Rows from block 3 of a small audio embedding model, named by matrix and row number. Rows with one number within an expert belong to one neuron, the router's apart. Each number is 50 + 10 x the weight over its row's rms, rounded and kept within 0 to 99. All counts start at 0.
Before each expert's rows are labels from the 100 clips, of 14848, where the router gives the expert most weight on average: "top examples" is what is common among them. Only what is clearly more common there than usual is listed. The data: acted Russian speech (Dusha).
# router: router (model.blocks.3.mlp.router.weight, 32x192), inputs 128-191
# up: expert up (model.blocks.3.mlp.up, 32x192x192), inputs 128-191
# down: expert down (model.blocks.3.mlp.down, 32x192x192, transposed), outputs 128-191

# expert 12
top examples: emotion: angry
router.12:41 54 54 43 59 65 60 51 41 38 45 44 66 50 36 54 30 42 57 56 56 43 60 51 52 54 60 44 48 52 62 58 52 62 61 58 41 42 60 52 55 68 39 58 61 42 57 61 40 53 58 54 31 60 52 41 46 52 63 64 46 41 54 48
up.0:38 64 50 46 48 55 72 54 51 40 26 44 66 40 43 38 31 39 41 61 47 36 56 52 48 32 58 53 39 58 43 66 48 64 48 47 52 40 62 66 63 67 48 50 53 45 60 60 44 46 58 60 28 45 41 40 47 43 58 65 43 34 37 60
down.0:55 45 71 31 48 59 43 51 50 52 60 40 53 54 61 61 33 64 56 59 58 41 48 61 48 49 51 51 59 41 46 25 71 44 35 54 49 57 45 77 47 46 63 30 46 68 46 65 55 58 60 52 47 64 31 69 62 52 38 53 40 48 63 38
up.1:70 48 59 59 44 44 61 43 37 53 46 56 56 42 55 53 50 52 75 39 50 35 54 48 45 66 46 52 40 51 53 26 60 53 48 48 41 54 44 43 51 51 38 47 70 47 55 49 61 40 34 44 33 36 55 45 48 43 42 65 56 48 42 45
down.1:84 60 51 44 37 52 52 52 38 33 48 52 60 55 59 48 65 49 56 60 67 56 39 42 54 40 39 47 33 57 35 47 51 39 31 49 46 56 39 57 37 47 54 53 55 48 53 48 58 50 52 54 63 51 28 56 63 39 35 50 35 41 63 58
up.2:57 64 44 63 46 49 68 54 27 44 34 50 68 46 45 42 43 38 61 54 52 39 54 45 49 54 54 43 49 61 51 54 52 62 62 46 35 47 44 59 46 61 42 49 56 54 57 57 46 38 54 51 36 44 41 41 36 40 41 60 51 46 37 51
down.2:76 49 53 41 45 55 43 55 54 33 54 46 57 53 51 60 46 57 52 57 65 52 30 45 54 36 43 53 44 45 37 41 58 47 26 59 49 58 38 57 43 44 61 36 51 61 44 46 66 55 53 47 56 59 24 60 73 48 41 38 43 51 67 51
up.3:45 63 52 53 55 50 62 49 40 50 42 54 54 61 43 43 29 54 37 56 40 41 53 57 46 42 57 52 40 58 46 60 48 56 59 46 49 36 68 52 53 55 33 33 58 41 56 71 61 42 44 57 22 63 52 56 46 53 59 57 60 41 42 59
down.3:70 35 61 36 43 61 30 48 48 48 58 48 41 53 59 57 38 62 64 54 72 54 30 51 40 45 38 54 43 37 37 26 48 46 20 51 41 66 48 59 61 44 65 39 44 64 50 53 64 57 55 49 52 52 36 70 65 47 29 31 31 43 63 56
up.4:58 52 55 54 37 61 60 46 35 38 40 43 65 36 42 51 36 51 42 50 51 41 57 40 47 47 50 50 52 57 52 51 43 61 47 50 39 56 46 64 55 57 49 64 63 59 52 48 53 38 47 46 42 37 31 37 38 35 43 70 59 44 39 48
down.4:65 53 49 48 43 29 52 68 50 37 60 35 56 55 57 58 50 34 35 59 35 49 53 41 69 69 54 46 43 55 44 41 64 44 56 59 37 67 32 56 41 60 60 50 50 59 48 62 45 52 52 50 69 59 37 55 52 40 56 63 61 67 57 40
up.5:45 58 62 63 58 43 47 53 48 54 58 60 55 68 49 49 40 42 44 46 39 50 57 56 40 46 43 50 50 49 53 52 55 41 52 46 42 39 61 34 50 61 31 35 54 57 73 66 68 46 38 48 30 63 57 62 51 55 48 42 69 45 47 61
down.5:48 45 50 39 44 66 35 45 35 38 48 56 49 51 62 57 50 68 71 48 72 63 40 49 33 37 56 40 45 39 52 37 37 50 38 51 63 57 61 61 57 44 53 61 51 51 52 43 59 53 62 51 48 46 41 70 65 48 37 34 28 24 58 60
up.6:36 57 63 61 58 44 46 55 49 54 60 54 52 70 45 50 27 52 44 54 45 52 55 56 50 49 49 52 51 54 54 63 45 51 58 49 42 35 61 43 47 54 36 23 48 47 61 75 59 41 42 56 36 64 56 50 48 48 48 49 62 44 58 55
down.6:49 28 67 36 39 63 38 41 44 42 47 45 41 42 64 59 44 70 64 47 73 59 35 52 42 39 46 54 45 30 40 32 41 45 31 46 55 68 55 59 62 39 58 55 48 49 54 47 60 58 62 51 55 48 40 65 66 47 32 26 21 42 54 66
up.7:50 50 48 57 49 57 60 44 48 39 39 50 71 40 40 52 28 53 44 42 54 43 54 35 49 48 57 32 58 51 47 57 42 62 52 48 41 56 48 61 52 48 51 57 57 72 55 45 70 34 40 45 51 43 31 43 37 47 34 69 68 47 41 47
down.7:35 47 63 58 58 35 51 66 49 46 58 35 63 51 60 61 32 47 48 57 52 49 49 46 52 70 64 41 51 46 53 29 69 46 57 60 33 61 42 71 48 61 68 44 39 63 53 62 36 53 57 44 64 64 39 50 55 53 48 65 59 62 61 34
up.8:62 50 55 58 45 47 63 46 29 49 37 54 55 47 50 50 36 52 55 44 48 38 55 46 48 64 54 45 40 51 48 42 55 59 50 48 39 51 53 50 53 59 38 47 67 50 51 62 59 39 36 51 23 44 56 47 40 48 48 65 57 46 44 51
down.8:82 52 58 42 32 50 44 59 46 45 57 49 51 51 58 55 55 59 55 58 66 58 37 47 55 46 32 50 36 52 37 34 49 40 24 50 41 64 39 62 42 45 62 43 52 53 51 51 60 55 56 49 63 50 26 62 69 34 30 39 33 49 61 55
up.9:64 49 43 67 50 27 60 62 53 41 46 48 54 49 54 47 64 53 55 52 50 63 62 48 50 48 30 45 27 62 30 43 30 62 60 67 49 56 54 48 51 41 53 39 60 30 55 53 44 59 56 42 57 56 47 51 60 49 35 59 36 62 66 56
down.9:60 45 57 47 46 49 40 53 52 48 42 42 38 44 40 56 50 29 50 33 39 36 54 49 43 57 48 48 49 36 56 55 41 84 50 51 54 56 53 41 57 49 47 65 56 58 37 44 63 56 50 42 53 57 41 48 42 62 73 46 59 32 54 62
up.10:51 66 59 54 72 35 34 63 36 40 52 65 52 58 61 36 65 45 57 59 42 56 56 38 50 51 33 39 43 56 52 67 55 53 54 53 48 52 51 41 43 54 42 52 45 49 60 55 36 40 55 50 56 61 53 49 44 70 42 41 55 63 65 54
down.10:26 32 54 65 54 49 49 50 59 56 59 51 44 50 50 63 40 55 51 39 66 59 44 49 42 48 53 41 53 35 58 35 46 60 45 59 53 44 61 60 53 50 66 39 61 46 35 59 61 52 45 41 53 49 59 57 58 63 62 39 48 57 59 55
up.11:50 69 32 61 51 35 56 52 43 52 39 60 40 49 52 24 76 49 62 46 48 49 62 50 57 50 40 58 39 56 43 39 41 46 56 44 59 49 42 29 60 32 26 44 68 60 55 55 46 47 41 52 50 48 49 52 59 67 52 58 33 66 47 66
down.11:64 61 42 50 51 43 34 61 43 33 46 59 52 58 59 50 55 29 50 52 50 52 60 33 52 41 50 47 42 59 43 43 39 69 27 64 49 46 45 42 51 47 39 64 57 51 56 29 70 37 51 48 50 51 33 57 42 52 74 56 56 37 60 63

# expert 14
top examples: emotion: positive
router.14:53 45 43 50 60 55 54 50 54 33 37 43 48 41 63 36 48 56 58 60 54 53 54 49 56 42 37 43 50 62 61 30 56 55 71 51 50 42 57 38 54 50 48 61 77 43 51 47 30 45 63 64 46 59 50 47 46 55 59 50 53 50 60 63
up.0:55 62 47 39 64 52 57 41 49 48 57 68 52 68 63 37 48 49 42 46 55 44 66 46 55 51 44 51 68 63 48 47 56 39 49 37 50 34 54 38 36 48 28 29 57 57 52 59 59 34 40 65 45 60 48 59 36 62 55 49 62 53 51 52
down.0:66 28 41 54 46 55 43 58 54 31 41 37 49 48 50 57 58 52 45 54 56 62 45 44 47 39 39 53 37 56 50 50 34 69 41 66 52 55 42 43 59 56 54 44 54 54 47 47 65 69 47 37 52 52 44 53 69 54 36 50 46 46 64 70
up.1:56 50 56 30 48 59 46 42 31 56 64 62 42 64 62 42 53 51 53 49 48 47 65 56 57 50 55 48 70 47 56 49 50 38 50 43 47 43 56 45 55 37 35 44 45 54 57 55 49 47 54 57 47 62 51 73 41 64 56 48 57 50 55 49
down.1:65 42 28 43 39 50 51 53 47 47 40 45 43 48 47 58 67 43 38 52 40 42 57 46 42 35 46 51 39 45 57 45 48 61 40 51 49 70 39 42 52 61 50 57 79 59 42 42 64 51 52 45 53 50 33 45 49 52 57 58 53 58 48 74
up.2:48 46 57 51 54 57 46 40 69 58 52 60 43 57 56 46 51 47 46 48 62 53 53 58 43 39 41 53 53 44 68 47 38 50 42 46 65 41 56 41 43 40 48 29 53 62 46 66 70 47 28 40 39 52 45 42 53 68 57 45 65 43 57 41
down.2:44 41 60 63 68 49 41 56 59 45 43 37 50 38 58 67 42 60 25 57 46 49 55 53 40 39 51 45 34 51 60 32 44 68 37 68 44 47 61 50 49 61 68 47 45 54 54 56 58 52 38 33 53 44 45 42 51 63 38 57 51 38 51 57
up.3:53 52 42 47 54 55 44 43 69 57 48 64 37 66 53 41 54 45 33 38 54 51 54 51 54 37 36 53 58 45 65 40 42 50 55 40 61 41 54 23 28 42 37 44 51 54 46 59 77 42 40 56 48 61 51 52 35 61 59 35 59 50 54 46
down.3:45 39 47 60 75 53 51 59 50 43 40 50 59 47 55 50 47 63 40 63 73 48 52 37 37 37 44 49 38 53 50 38 47 62 27 60 46 44 49 57 63 60 59 41 57 64 56 48 54 52 47 41 47 47 49 39 60 60 35 62 48 57 49 60
up.4:43 47 39 50 48 53 60 42 43 52 48 61 64 39 41 39 70 46 63 47 59 53 49 47 51 64 52 61 42 68 54 58 51 59 65 56 51 40 49 52 50 42 35 61 48 39 59 55 33 53 50 48 48 47 52 37 40 63 51 57 53 40 53 40
down.4:56 40 49 50 37 46 51 42 51 39 63 53 57 75 50 49 57 44 49 63 67 66 32 45 41 55 62 50 52 53 56 38 50 33 45 42 40 59 35 51 62 47 35 59 58 67 44 50 65 42 47 51 53 53 53 55 48 41 55 38 48 71 66 36
up.5:44 58 54 30 53 52 63 41 32 46 57 65 70 66 50 40 58 53 56 49 44 47 47 34 54 60 48 53 60 64 43 69 79 35 53 41 45 34 38 50 55 54 33 43 43 75 53 48 53 43 62 62 44 63 43 66 45 48 45 54 55 50 53 42
down.5:59 39 46 56 55 49 61 56 37 36 49 36 65 44 52 37 51 51 70 65 48 35 40 43 40 54 56 48 44 53 52 80 61 56 63 58 43 44 41 62 64 44 57 62 53 61 34 46 43 47 48 46 31 48 48 46 53 48 56 56 57 49 61 46
up.6:59 57 51 38 51 53 49 45 46 56 54 73 44 64 60 41 53 35 33 44 40 48 62 49 60 43 53 53 66 48 51 45 59 44 56 38 52 37 52 36 34 47 33 37 39 60 47 56 67 40 45 61 47 63 46 66 36 63 64 49 64 50 52 44
down.6:58 29 34 56 50 53 51 61 52 39 41 39 51 43 48 59 58 52 45 55 71 58 54 43 39 38 39 49 38 50 55 47 44 69 46 62 49 60 45 50 56 63 59 51 69 57 45 39 57 59 48 40 56 47 42 44 63 60 40 54 43 54 54 69
up.7:38 62 62 31 63 50 66 33 46 61 59 63 49 65 53 40 56 61 37 48 58 42 53 52 44 51 35 53 49 50 58 77 69 37 51 39 60 24 58 42 52 48 32 39 51 48 53 63 52 44 56 60 34 58 64 55 41 64 61 51 61 37 48 38
down.7:62 47 32 46 59 51 51 52 43 40 49 50 44 60 64 42 49 58 57 60 60 51 64 38 41 44 33 62 44 60 48 49 30 58 34 58 60 38 43 48 63 48 44 45 61 67 54 51 64 57 50 44 34 52 46 64 66 58 52 62 54 61 69 58
up.8:46 44 48 45 49 55 57 38 81 54 33 55 35 49 55 43 63 54 40 43 75 56 45 58 39 39 33 56 47 41 70 34 55 49 45 37 66 43 55 37 47 44 48 58 68 39 47 59 52 47 47 50 43 43 55 33 46 53 65 48 46 38 43 42
down.8:64 61 44 64 59 46 41 54 50 58 48 59 46 54 58 52 51 57 35 74 54 51 52 41 58 46 38 67 38 56 37 39 38 56 19 53 46 42 45 43 43 57 45 44 56 51 66 47 54 48 42 40 57 45 48 41 47 55 48 53 54 74 50 64
up.9:51 50 54 35 49 56 49 42 29 52 62 69 50 60 58 45 49 50 52 45 46 47 66 51 59 50 58 49 72 50 53 51 58 37 57 43 44 40 52 47 48 41 33 35 43 60 59 55 51 47 57 61 49 63 49 71 44 65 52 55 57 50 53 47
down.9:64 34 28 44 39 45 57 57 52 35 43 43 54 47 43 52 66 42 44 46 56 50 52 40 41 36 45 44 38 47 52 60 43 62 50 56 52 69 40 50 56 63 52 56 67 57 44 36 59 56 52 46 50 48 35 47 60 50 52 53 45 53 47 67
up.10:49 52 60 47 44 55 60 43 55 57 47 48 56 38 38 46 51 47 51 55 54 48 51 53 45 60 57 65 48 64 62 48 51 57 65 52 51 47 52 44 51 64 43 53 56 37 63 57 25 49 53 48 51 38 59 30 51 45 50 42 45 41 39 47
down.10:63 49 33 43 31 40 59 59 38 47 51 53 54 55 67 51 70 43 48 66 41 50 52 40 62 43 59 55 43 59 45 50 56 41 36 45 35 65 30 41 63 48 40 62 62 56 60 42 53 44 52 58 65 49 25 50 39 29 50 67 53 75 48 49
up.11:52 42 47 51 42 50 51 44 80 57 42 59 31 55 56 48 55 57 45 44 69 58 42 51 45 40 30 61 48 53 68 19 64 49 38 33 59 38 52 32 33 45 41 64 73 36 44 51 53 45 51 58 52 52 49 46 43 44 63 29 42 40 44 44
down.11:60 52 43 65 51 49 47 62 43 54 37 49 57 42 54 54 58 50 40 85 66 40 41 39 51 44 48 62 35 54 39 43 46 60 15 56 38 53 42 53 48 59 57 51 55 51 62 39 50 51 51 37 61 39 41 38 51 49 42 56 48 73 38 66

# expert 7
top examples: emotion: positive
router.7:40 52 59 51 68 51 46 52 44 45 51 48 62 46 47 35 44 40 56 58 36 55 47 47 48 55 52 45 62 68 52 39 72 51 66 54 43 46 50 56 46 53 58 40 24 56 53 56 48 51 52 56 47 57 60 43 43 66 47 61 57 51 51 66
up.0:47 57 52 53 72 42 42 54 42 44 57 54 73 60 51 43 43 36 49 53 47 43 59 49 52 57 59 45 62 60 45 46 65 44 73 46 42 41 52 51 47 63 42 30 36 56 50 61 45 61 52 59 54 63 60 50 55 55 43 63 53 57 60 45
down.0:45 41 40 64 56 51 63 47 48 45 39 44 55 37 38 34 61 51 62 46 48 50 43 44 37 60 53 45 49 59 45 65 52 68 54 58 51 44 46 45 59 44 59 40 49 61 49 64 49 65 36 35 53 42 67 39 57 55 27 62 54 64 59 55
up.1:41 16 43 59 43 54 48 49 69 48 46 42 36 41 44 60 44 55 59 43 62 59 35 54 44 53 50 42 43 43 55 45 34 67 45 57 56 55 51 40 55 42 69 54 41 44 49 45 58 63 43 39 52 43 56 39 56 61 46 39 52 48 50 55
down.1:38 54 48 49 36 50 53 44 55 65 48 57 34 49 47 54 56 56 51 46 52 51 44 58 54 40 35 51 41 47 49 48 50 35 40 36 52 39 65 44 51 45 42 52 56 28 58 49 40 45 55 61 60 51 62 50 55 39 51 40 28 56 33 58
up.2:34 46 46 44 58 50 42 48 49 55 55 62 71 50 43 34 52 48 65 49 50 49 40 52 55 56 57 48 54 57 52 41 65 46 71 46 52 38 56 44 58 45 43 23 34 51 41 47 48 64 46 54 49 60 74 40 60 66 50 65 54 50 55 54
down.2:45 55 42 56 65 44 57 57 47 43 45 46 52 47 58 48 64 57 52 46 32 47 60 26 40 50 35 44 52 53 57 69 54 66 52 59 59 37 45 52 52 49 59 45 62 59 47 57 58 59 44 37 51 48 50 41 50 55 42 62 58 50 54 48
up.3:46 48 49 60 45 43 56 57 40 46 45 45 51 42 44 41 52 58 59 49 49 54 54 53 40 63 37 61 31 69 50 44 45 68 63 63 54 51 47 57 37 57 51 64 52 36 60 59 34 60 52 48 52 41 59 46 46 46 41 40 36 44 45 60
down.3:57 66 37 44 47 45 65 41 38 57 56 55 41 54 51 40 52 51 54 60 38 41 55 53 50 47 54 59 54 49 59 64 63 37 66 31 51 39 43 45 50 44 35 62 59 41 40 42 51 34 48 67 46 51 52 44 29 34 68 43 49 56 39 51
up.4:56 64 51 47 65 51 34 40 47 61 65 57 31 60 65 45 44 55 52 48 32 45 55 56 48 44 35 65 56 45 58 55 59 43 41 44 60 34 60 39 47 49 52 47 46 43 36 56 63 38 34 45 35 57 66 48 34 70 60 42 72 41 57 53
down.4:51 54 49 48 67 58 38 48 44 52 47 57 41 47 65 58 42 64 49 58 51 42 51 47 35 39 47 36 48 45 48 26 43 59 38 60 52 41 60 51 45 57 61 60 71 60 50 51 64 56 42 34 49 48 48 59 61 68 38 44 56 46 60 66
up.5:44 64 57 36 69 51 41 46 48 48 60 56 62 62 47 34 45 47 48 52 32 40 61 57 47 52 48 52 65 71 51 51 63 35 60 41 45 36 46 46 53 60 35 29 38 57 50 66 48 45 52 67 44 71 60 59 41 60 55 49 50 59 62 53
down.5:58 42 38 58 62 56 42 52 48 35 44 37 52 44 38 45 54 49 53 57 46 48 41 36 50 57 56 45 51 60 49 52 43 66 49 68 42 42 44 40 58 55 61 41 46 60 57 60 57 70 43 34 56 45 57 55 66 65 45 54 65 63 76 59
up.6:49 31 50 53 34 51 59 47 59 49 42 40 54 32 40 50 46 46 49 38 63 64 44 53 45 57 45 46 38 51 42 35 47 72 41 60 59 61 45 55 40 45 59 63 60 45 57 52 56 53 45 37 51 33 51 44 51 49 43 58 45 42 40 57
down.6:53 65 60 54 36 42 55 50 47 60 46 62 51 54 50 50 45 49 48 63 42 37 47 58 52 46 49 62 46 43 47 39 63 33 48 31 38 53 43 46 48 48 43 62 42 46 48 41 48 31 46 65 54 48 33 42 35 27 59 49 46 54 30 42
up.7:51 69 56 43 68 55 36 45 42 48 58 60 56 60 43 32 41 51 48 52 27 44 61 53 50 47 46 59 69 67 51 53 58 39 55 43 48 35 44 38 46 57 38 38 44 62 49 66 53 38 51 59 41 66 53 64 37 65 59 45 56 61 60 62
down.7:59 40 38 54 62 53 39 55 47 31 45 36 52 48 41 53 55 51 51 55 55 52 44 35 45 57 46 42 49 58 52 44 37 66 52 70 40 50 43 46 56 56 62 47 53 58 54 61 59 71 47 35 58 50 52 55 64 65 41 49 60 61 75 62
up.8:46 40 67 37 48 50 69 52 48 45 29 41 45 41 48 43 61 50 47 50 43 58 55 53 38 34 40 60 39 49 66 35 50 75 32 62 61 64 56 59 54 50 53 59 64 37 57 51 46 57 57 47 38 49 48 48 46 53 62 69 39 40 48 55
down.8:47 61 50 49 45 42 45 36 46 60 72 49 50 66 55 47 44 63 49 45 41 58 52 51 59 68 34 55 53 53 52 41 44 24 59 39 39 56 48 49 58 48 39 54 35 47 48 57 46 34 43 57 55 53 63 51 36 44 56 40 49 46 53 29
up.9:56 38 50 49 33 50 63 52 45 43 38 48 53 40 71 58 50 38 57 35 57 51 51 44 58 42 50 52 44 49 43 44 58 61 39 51 51 64 41 57 48 34 54 61 63 56 58 41 67 39 49 37 44 39 35 61 41 47 34 69 54 44 41 51
down.9:47 57 65 48 45 36 55 58 34 50 54 48 61 52 69 57 47 50 57 54 47 41 54 43 55 55 53 46 47 38 38 39 65 40 57 43 33 68 37 66 57 50 54 53 48 59 37 43 48 33 52 56 55 46 27 52 34 36 46 64 46 55 40 40
up.10:43 58 75 54 71 48 55 57 26 44 45 45 52 45 39 38 71 57 63 66 40 44 42 42 26 51 38 46 27 58 47 66 61 59 55 65 53 41 55 53 64 48 57 61 41 46 53 40 30 43 53 57 52 42 54 44 47 53 51 50 50 45 46 55
down.10:46 66 37 46 46 58 47 40 42 56 53 52 34 52 39 33 50 52 43 71 49 48 45 58 48 55 42 58 53 69 49 45 49 41 59 40 49 39 50 42 42 58 39 72 42 31 42 53 37 39 53 62 44 50 58 55 41 41 66 33 41 64 47 58
up.11:51 53 68 57 54 50 46 52 45 60 43 43 28 50 63 49 53 65 61 45 41 49 54 53 45 54 25 44 42 45 62 34 59 58 48 56 44 41 50 45 67 50 58 49 63 48 49 52 40 58 36 30 55 48 49 38 42 68 43 44 46 39 54 52
down.11:52 52 45 55 43 45 48 50 52 55 48 55 38 53 44 42 61 53 47 50 69 67 48 49 48 46 37 53 35 66 38 45 37 42 46 43 49 36 56 35 48 43 52 51 57 34 44 32 50 55 44 50 60 36 61 39 50 25 39 24 36 48 43 58

# expert 0
top examples: emotion: positive; emotion: angry
router.0:59 54 33 57 58 62 47 49 39 46 47 34 51 45 55 36 49 64 56 59 35 29 57 47 40 51 27 51 47 54 50 50 59 59 39 56 50 55 46 66 40 48 48 59 58 51 55 66 44 48 50 47 39 49 59 50 50 57 58 68 55 54 58 54
up.0:55 45 40 64 47 40 48 53 41 50 37 54 50 40 43 28 69 53 44 50 42 52 67 56 57 51 61 60 51 49 39 48 40 58 62 53 48 60 43 44 46 38 48 61 37 49 73 63 45 55 53 42 58 47 48 56 57 58 34 53 45 72 48 62
down.0:58 43 52 49 28 38 52 52 51 36 57 58 49 66 46 70 53 47 55 35 59 58 45 38 51 51 53 45 50 51 58 42 46 46 48 35 43 69 36 40 51 40 31 51 62 57 52 36 63 45 48 54 66 59 40 50 50 45 50 60 49 55 56 56
up.1:55 63 54 54 51 43 51 56 43 40 40 65 69 60 62 44 44 36 37 60 53 52 69 29 69 55 46 47 57 67 39 52 55 36 57 40 41 40 47 40 43 55 39 35 52 60 61 40 54 35 59 62 52 56 30 54 39 49 59 55 53 58 49 56
down.1:46 22 50 58 53 48 52 64 65 34 47 39 54 42 51 65 44 56 51 41 70 50 47 46 43 46 49 44 39 40 55 53 51 75 51 68 50 55 42 58 46 43 61 50 53 61 43 57 55 67 50 39 46 55 52 54 71 60 48 63 42 50 67 48
up.2:70 42 50 57 34 51 38 47 46 57 62 39 35 48 38 45 46 49 39 51 27 50 48 60 48 66 42 71 42 53 64 39 51 54 54 57 44 53 38 38 37 51 53 68 39 41 54 57 50 61 35 35 51 43 50 54 42 49 58 36 55 50 55 46
down.2:74 57 62 48 33 55 47 48 38 50 42 38 39 49 66 47 49 43 54 65 38 52 58 48 61 45 52 51 40 47 46 47 44 49 61 42 41 64 48 39 48 48 44 63 60 43 43 33 68 38 42 50 75 47 35 56 39 42 27 47 47 43 45 69
up.3:42 58 56 54 68 44 63 51 59 42 44 59 53 56 58 56 49 42 53 46 56 52 44 30 50 46 24 31 38 39 52 80 56 54 54 42 60 40 56 43 38 64 45 48 47 43 56 41 72 50 48 62 55 60 43 63 46 50 46 48 74 48 48 45
down.3:30 45 57 56 63 52 56 51 41 47 37 55 61 44 60 34 52 67 57 52 70 43 54 51 42 34 50 49 54 58 36 36 49 51 45 54 59 45 51 59 84 33 55 38 53 60 48 60 49 39 40 47 32 48 48 52 64 64 27 53 51 61 54 52
up.4:35 50 48 64 59 41 60 44 54 44 33 51 60 45 41 33 48 64 27 32 37 47 50 48 46 48 50 45 40 45 51 88 45 60 34 46 65 46 54 57 35 61 61 37 48 41 46 60 70 52 36 50 46 48 58 41 60 48 51 64 61 37 41 52
down.4:44 60 54 55 63 41 61 57 51 50 59 58 54 56 48 46 34 45 62 45 47 44 56 50 58 52 70 38 65 64 65 48 63 39 44 51 41 45 50 50 58 43 38 60 55 60 73 56 55 35 51 41 40 54 39 49 40 59 64 59 78 42 58 30
up.5:51 65 52 56 70 38 51 62 38 27 56 41 76 59 53 52 51 48 42 43 47 49 61 26 50 57 42 59 47 60 46 61 68 52 30 58 46 44 47 57 15 64 57 52 57 48 48 54 61 51 53 48 57 60 43 51 55 51 67 66 64 54 54 44
down.5:46 41 73 57 68 48 63 54 60 46 71 48 53 49 43 51 33 54 77 41 47 54 46 53 54 53 55 35 59 48 53 58 51 44 51 53 42 50 50 49 77 46 49 53 44 62 51 59 59 39 45 38 45 54 52 53 49 67 55 50 70 41 72 32
up.6:48 59 45 72 53 31 62 64 51 55 38 39 51 38 40 40 46 71 47 48 52 48 43 50 46 45 41 46 30 48 39 70 62 49 71 60 47 48 35 49 37 48 61 55 62 37 68 61 51 52 42 32 59 40 60 41 60 50 42 38 47 61 47 49
down.6:58 40 50 45 51 44 63 44 53 40 59 53 55 58 51 45 53 39 54 37 46 59 59 45 58 59 59 48 64 69 53 50 52 40 48 41 40 64 45 40 65 30 23 53 43 57 64 42 57 35 50 49 54 51 41 42 34 54 51 62 64 53 59 47
up.7:56 61 41 61 59 39 62 57 37 40 42 37 68 49 53 39 41 66 28 54 38 35 55 43 52 53 52 60 46 68 36 68 55 46 47 54 42 44 44 66 38 59 57 44 52 42 63 61 52 51 50 52 47 51 59 48 58 47 57 64 59 53 50 59
down.7:46 42 66 47 58 44 59 46 57 47 72 47 50 54 44 59 29 47 60 35 42 56 54 48 58 63 58 35 65 55 59 52 55 43 53 53 39 63 48 49 62 42 41 52 48 67 65 53 55 40 55 44 48 62 47 49 41 57 54 57 66 48 68 29
up.8:41 64 43 67 63 35 63 58 61 47 42 47 57 51 38 46 40 74 42 37 56 49 46 43 48 40 45 40 35 48 40 88 61 44 73 51 47 41 42 36 43 51 47 32 55 44 64 58 62 55 45 50 58 50 49 48 60 46 39 42 54 62 51 44
down.8:37 37 44 52 59 45 63 44 50 40 55 57 65 54 49 38 56 42 57 39 64 48 53 46 45 53 55 49 61 70 44 54 51 43 48 48 47 49 41 51 76 26 31 44 37 67 58 53 47 44 49 49 39 47 56 43 50 59 48 66 55 58 59 41
up.9:51 58 43 55 65 45 49 56 33 34 49 47 72 59 49 48 37 40 28 41 42 41 60 23 60 58 59 56 63 58 34 61 48 48 51 48 46 55 39 55 30 52 49 49 40 57 52 52 55 37 52 56 63 58 39 55 39 47 54 77 65 54 47 49
down.9:40 28 68 60 64 44 62 56 67 43 66 47 57 45 38 67 21 58 57 43 56 57 37 53 53 60 61 31 53 39 59 56 54 50 66 54 39 54 46 57 75 58 58 43 42 56 66 61 52 58 49 40 60 60 52 47 57 56 45 59 55 44 68 36
up.10:48 57 41 50 63 46 62 48 52 39 43 55 64 48 48 35 39 54 40 26 21 47 59 40 41 58 47 46 44 66 46 66 53 71 40 56 55 55 48 57 35 48 50 42 41 47 63 53 59 39 39 48 44 50 63 33 35 64 54 70 61 39 48 46
down.10:41 53 60 57 61 38 64 56 54 61 68 50 56 49 51 59 26 56 59 48 56 50 45 50 52 61 59 39 52 45 62 33 66 45 44 51 39 62 48 58 63 55 54 53 57 63 49 52 63 38 37 36 53 52 28 43 32 52 43 53 73 50 52 33
up.11:61 66 42 48 61 40 40 62 38 35 59 37 58 61 50 52 37 66 23 49 27 35 65 41 51 62 45 60 55 56 42 47 51 47 38 61 43 50 47 48 40 61 50 55 52 57 51 60 55 44 50 45 54 58 56 58 53 59 64 53 68 64 57 55
down.11:59 44 56 56 55 50 52 49 58 41 68 35 42 52 44 59 45 45 59 32 26 51 69 47 66 63 49 39 56 54 64 53 46 56 58 56 47 66 52 45 59 49 45 62 50 52 45 59 62 44 49 37 54 59 47 48 36 68 50 52 67 43 74 57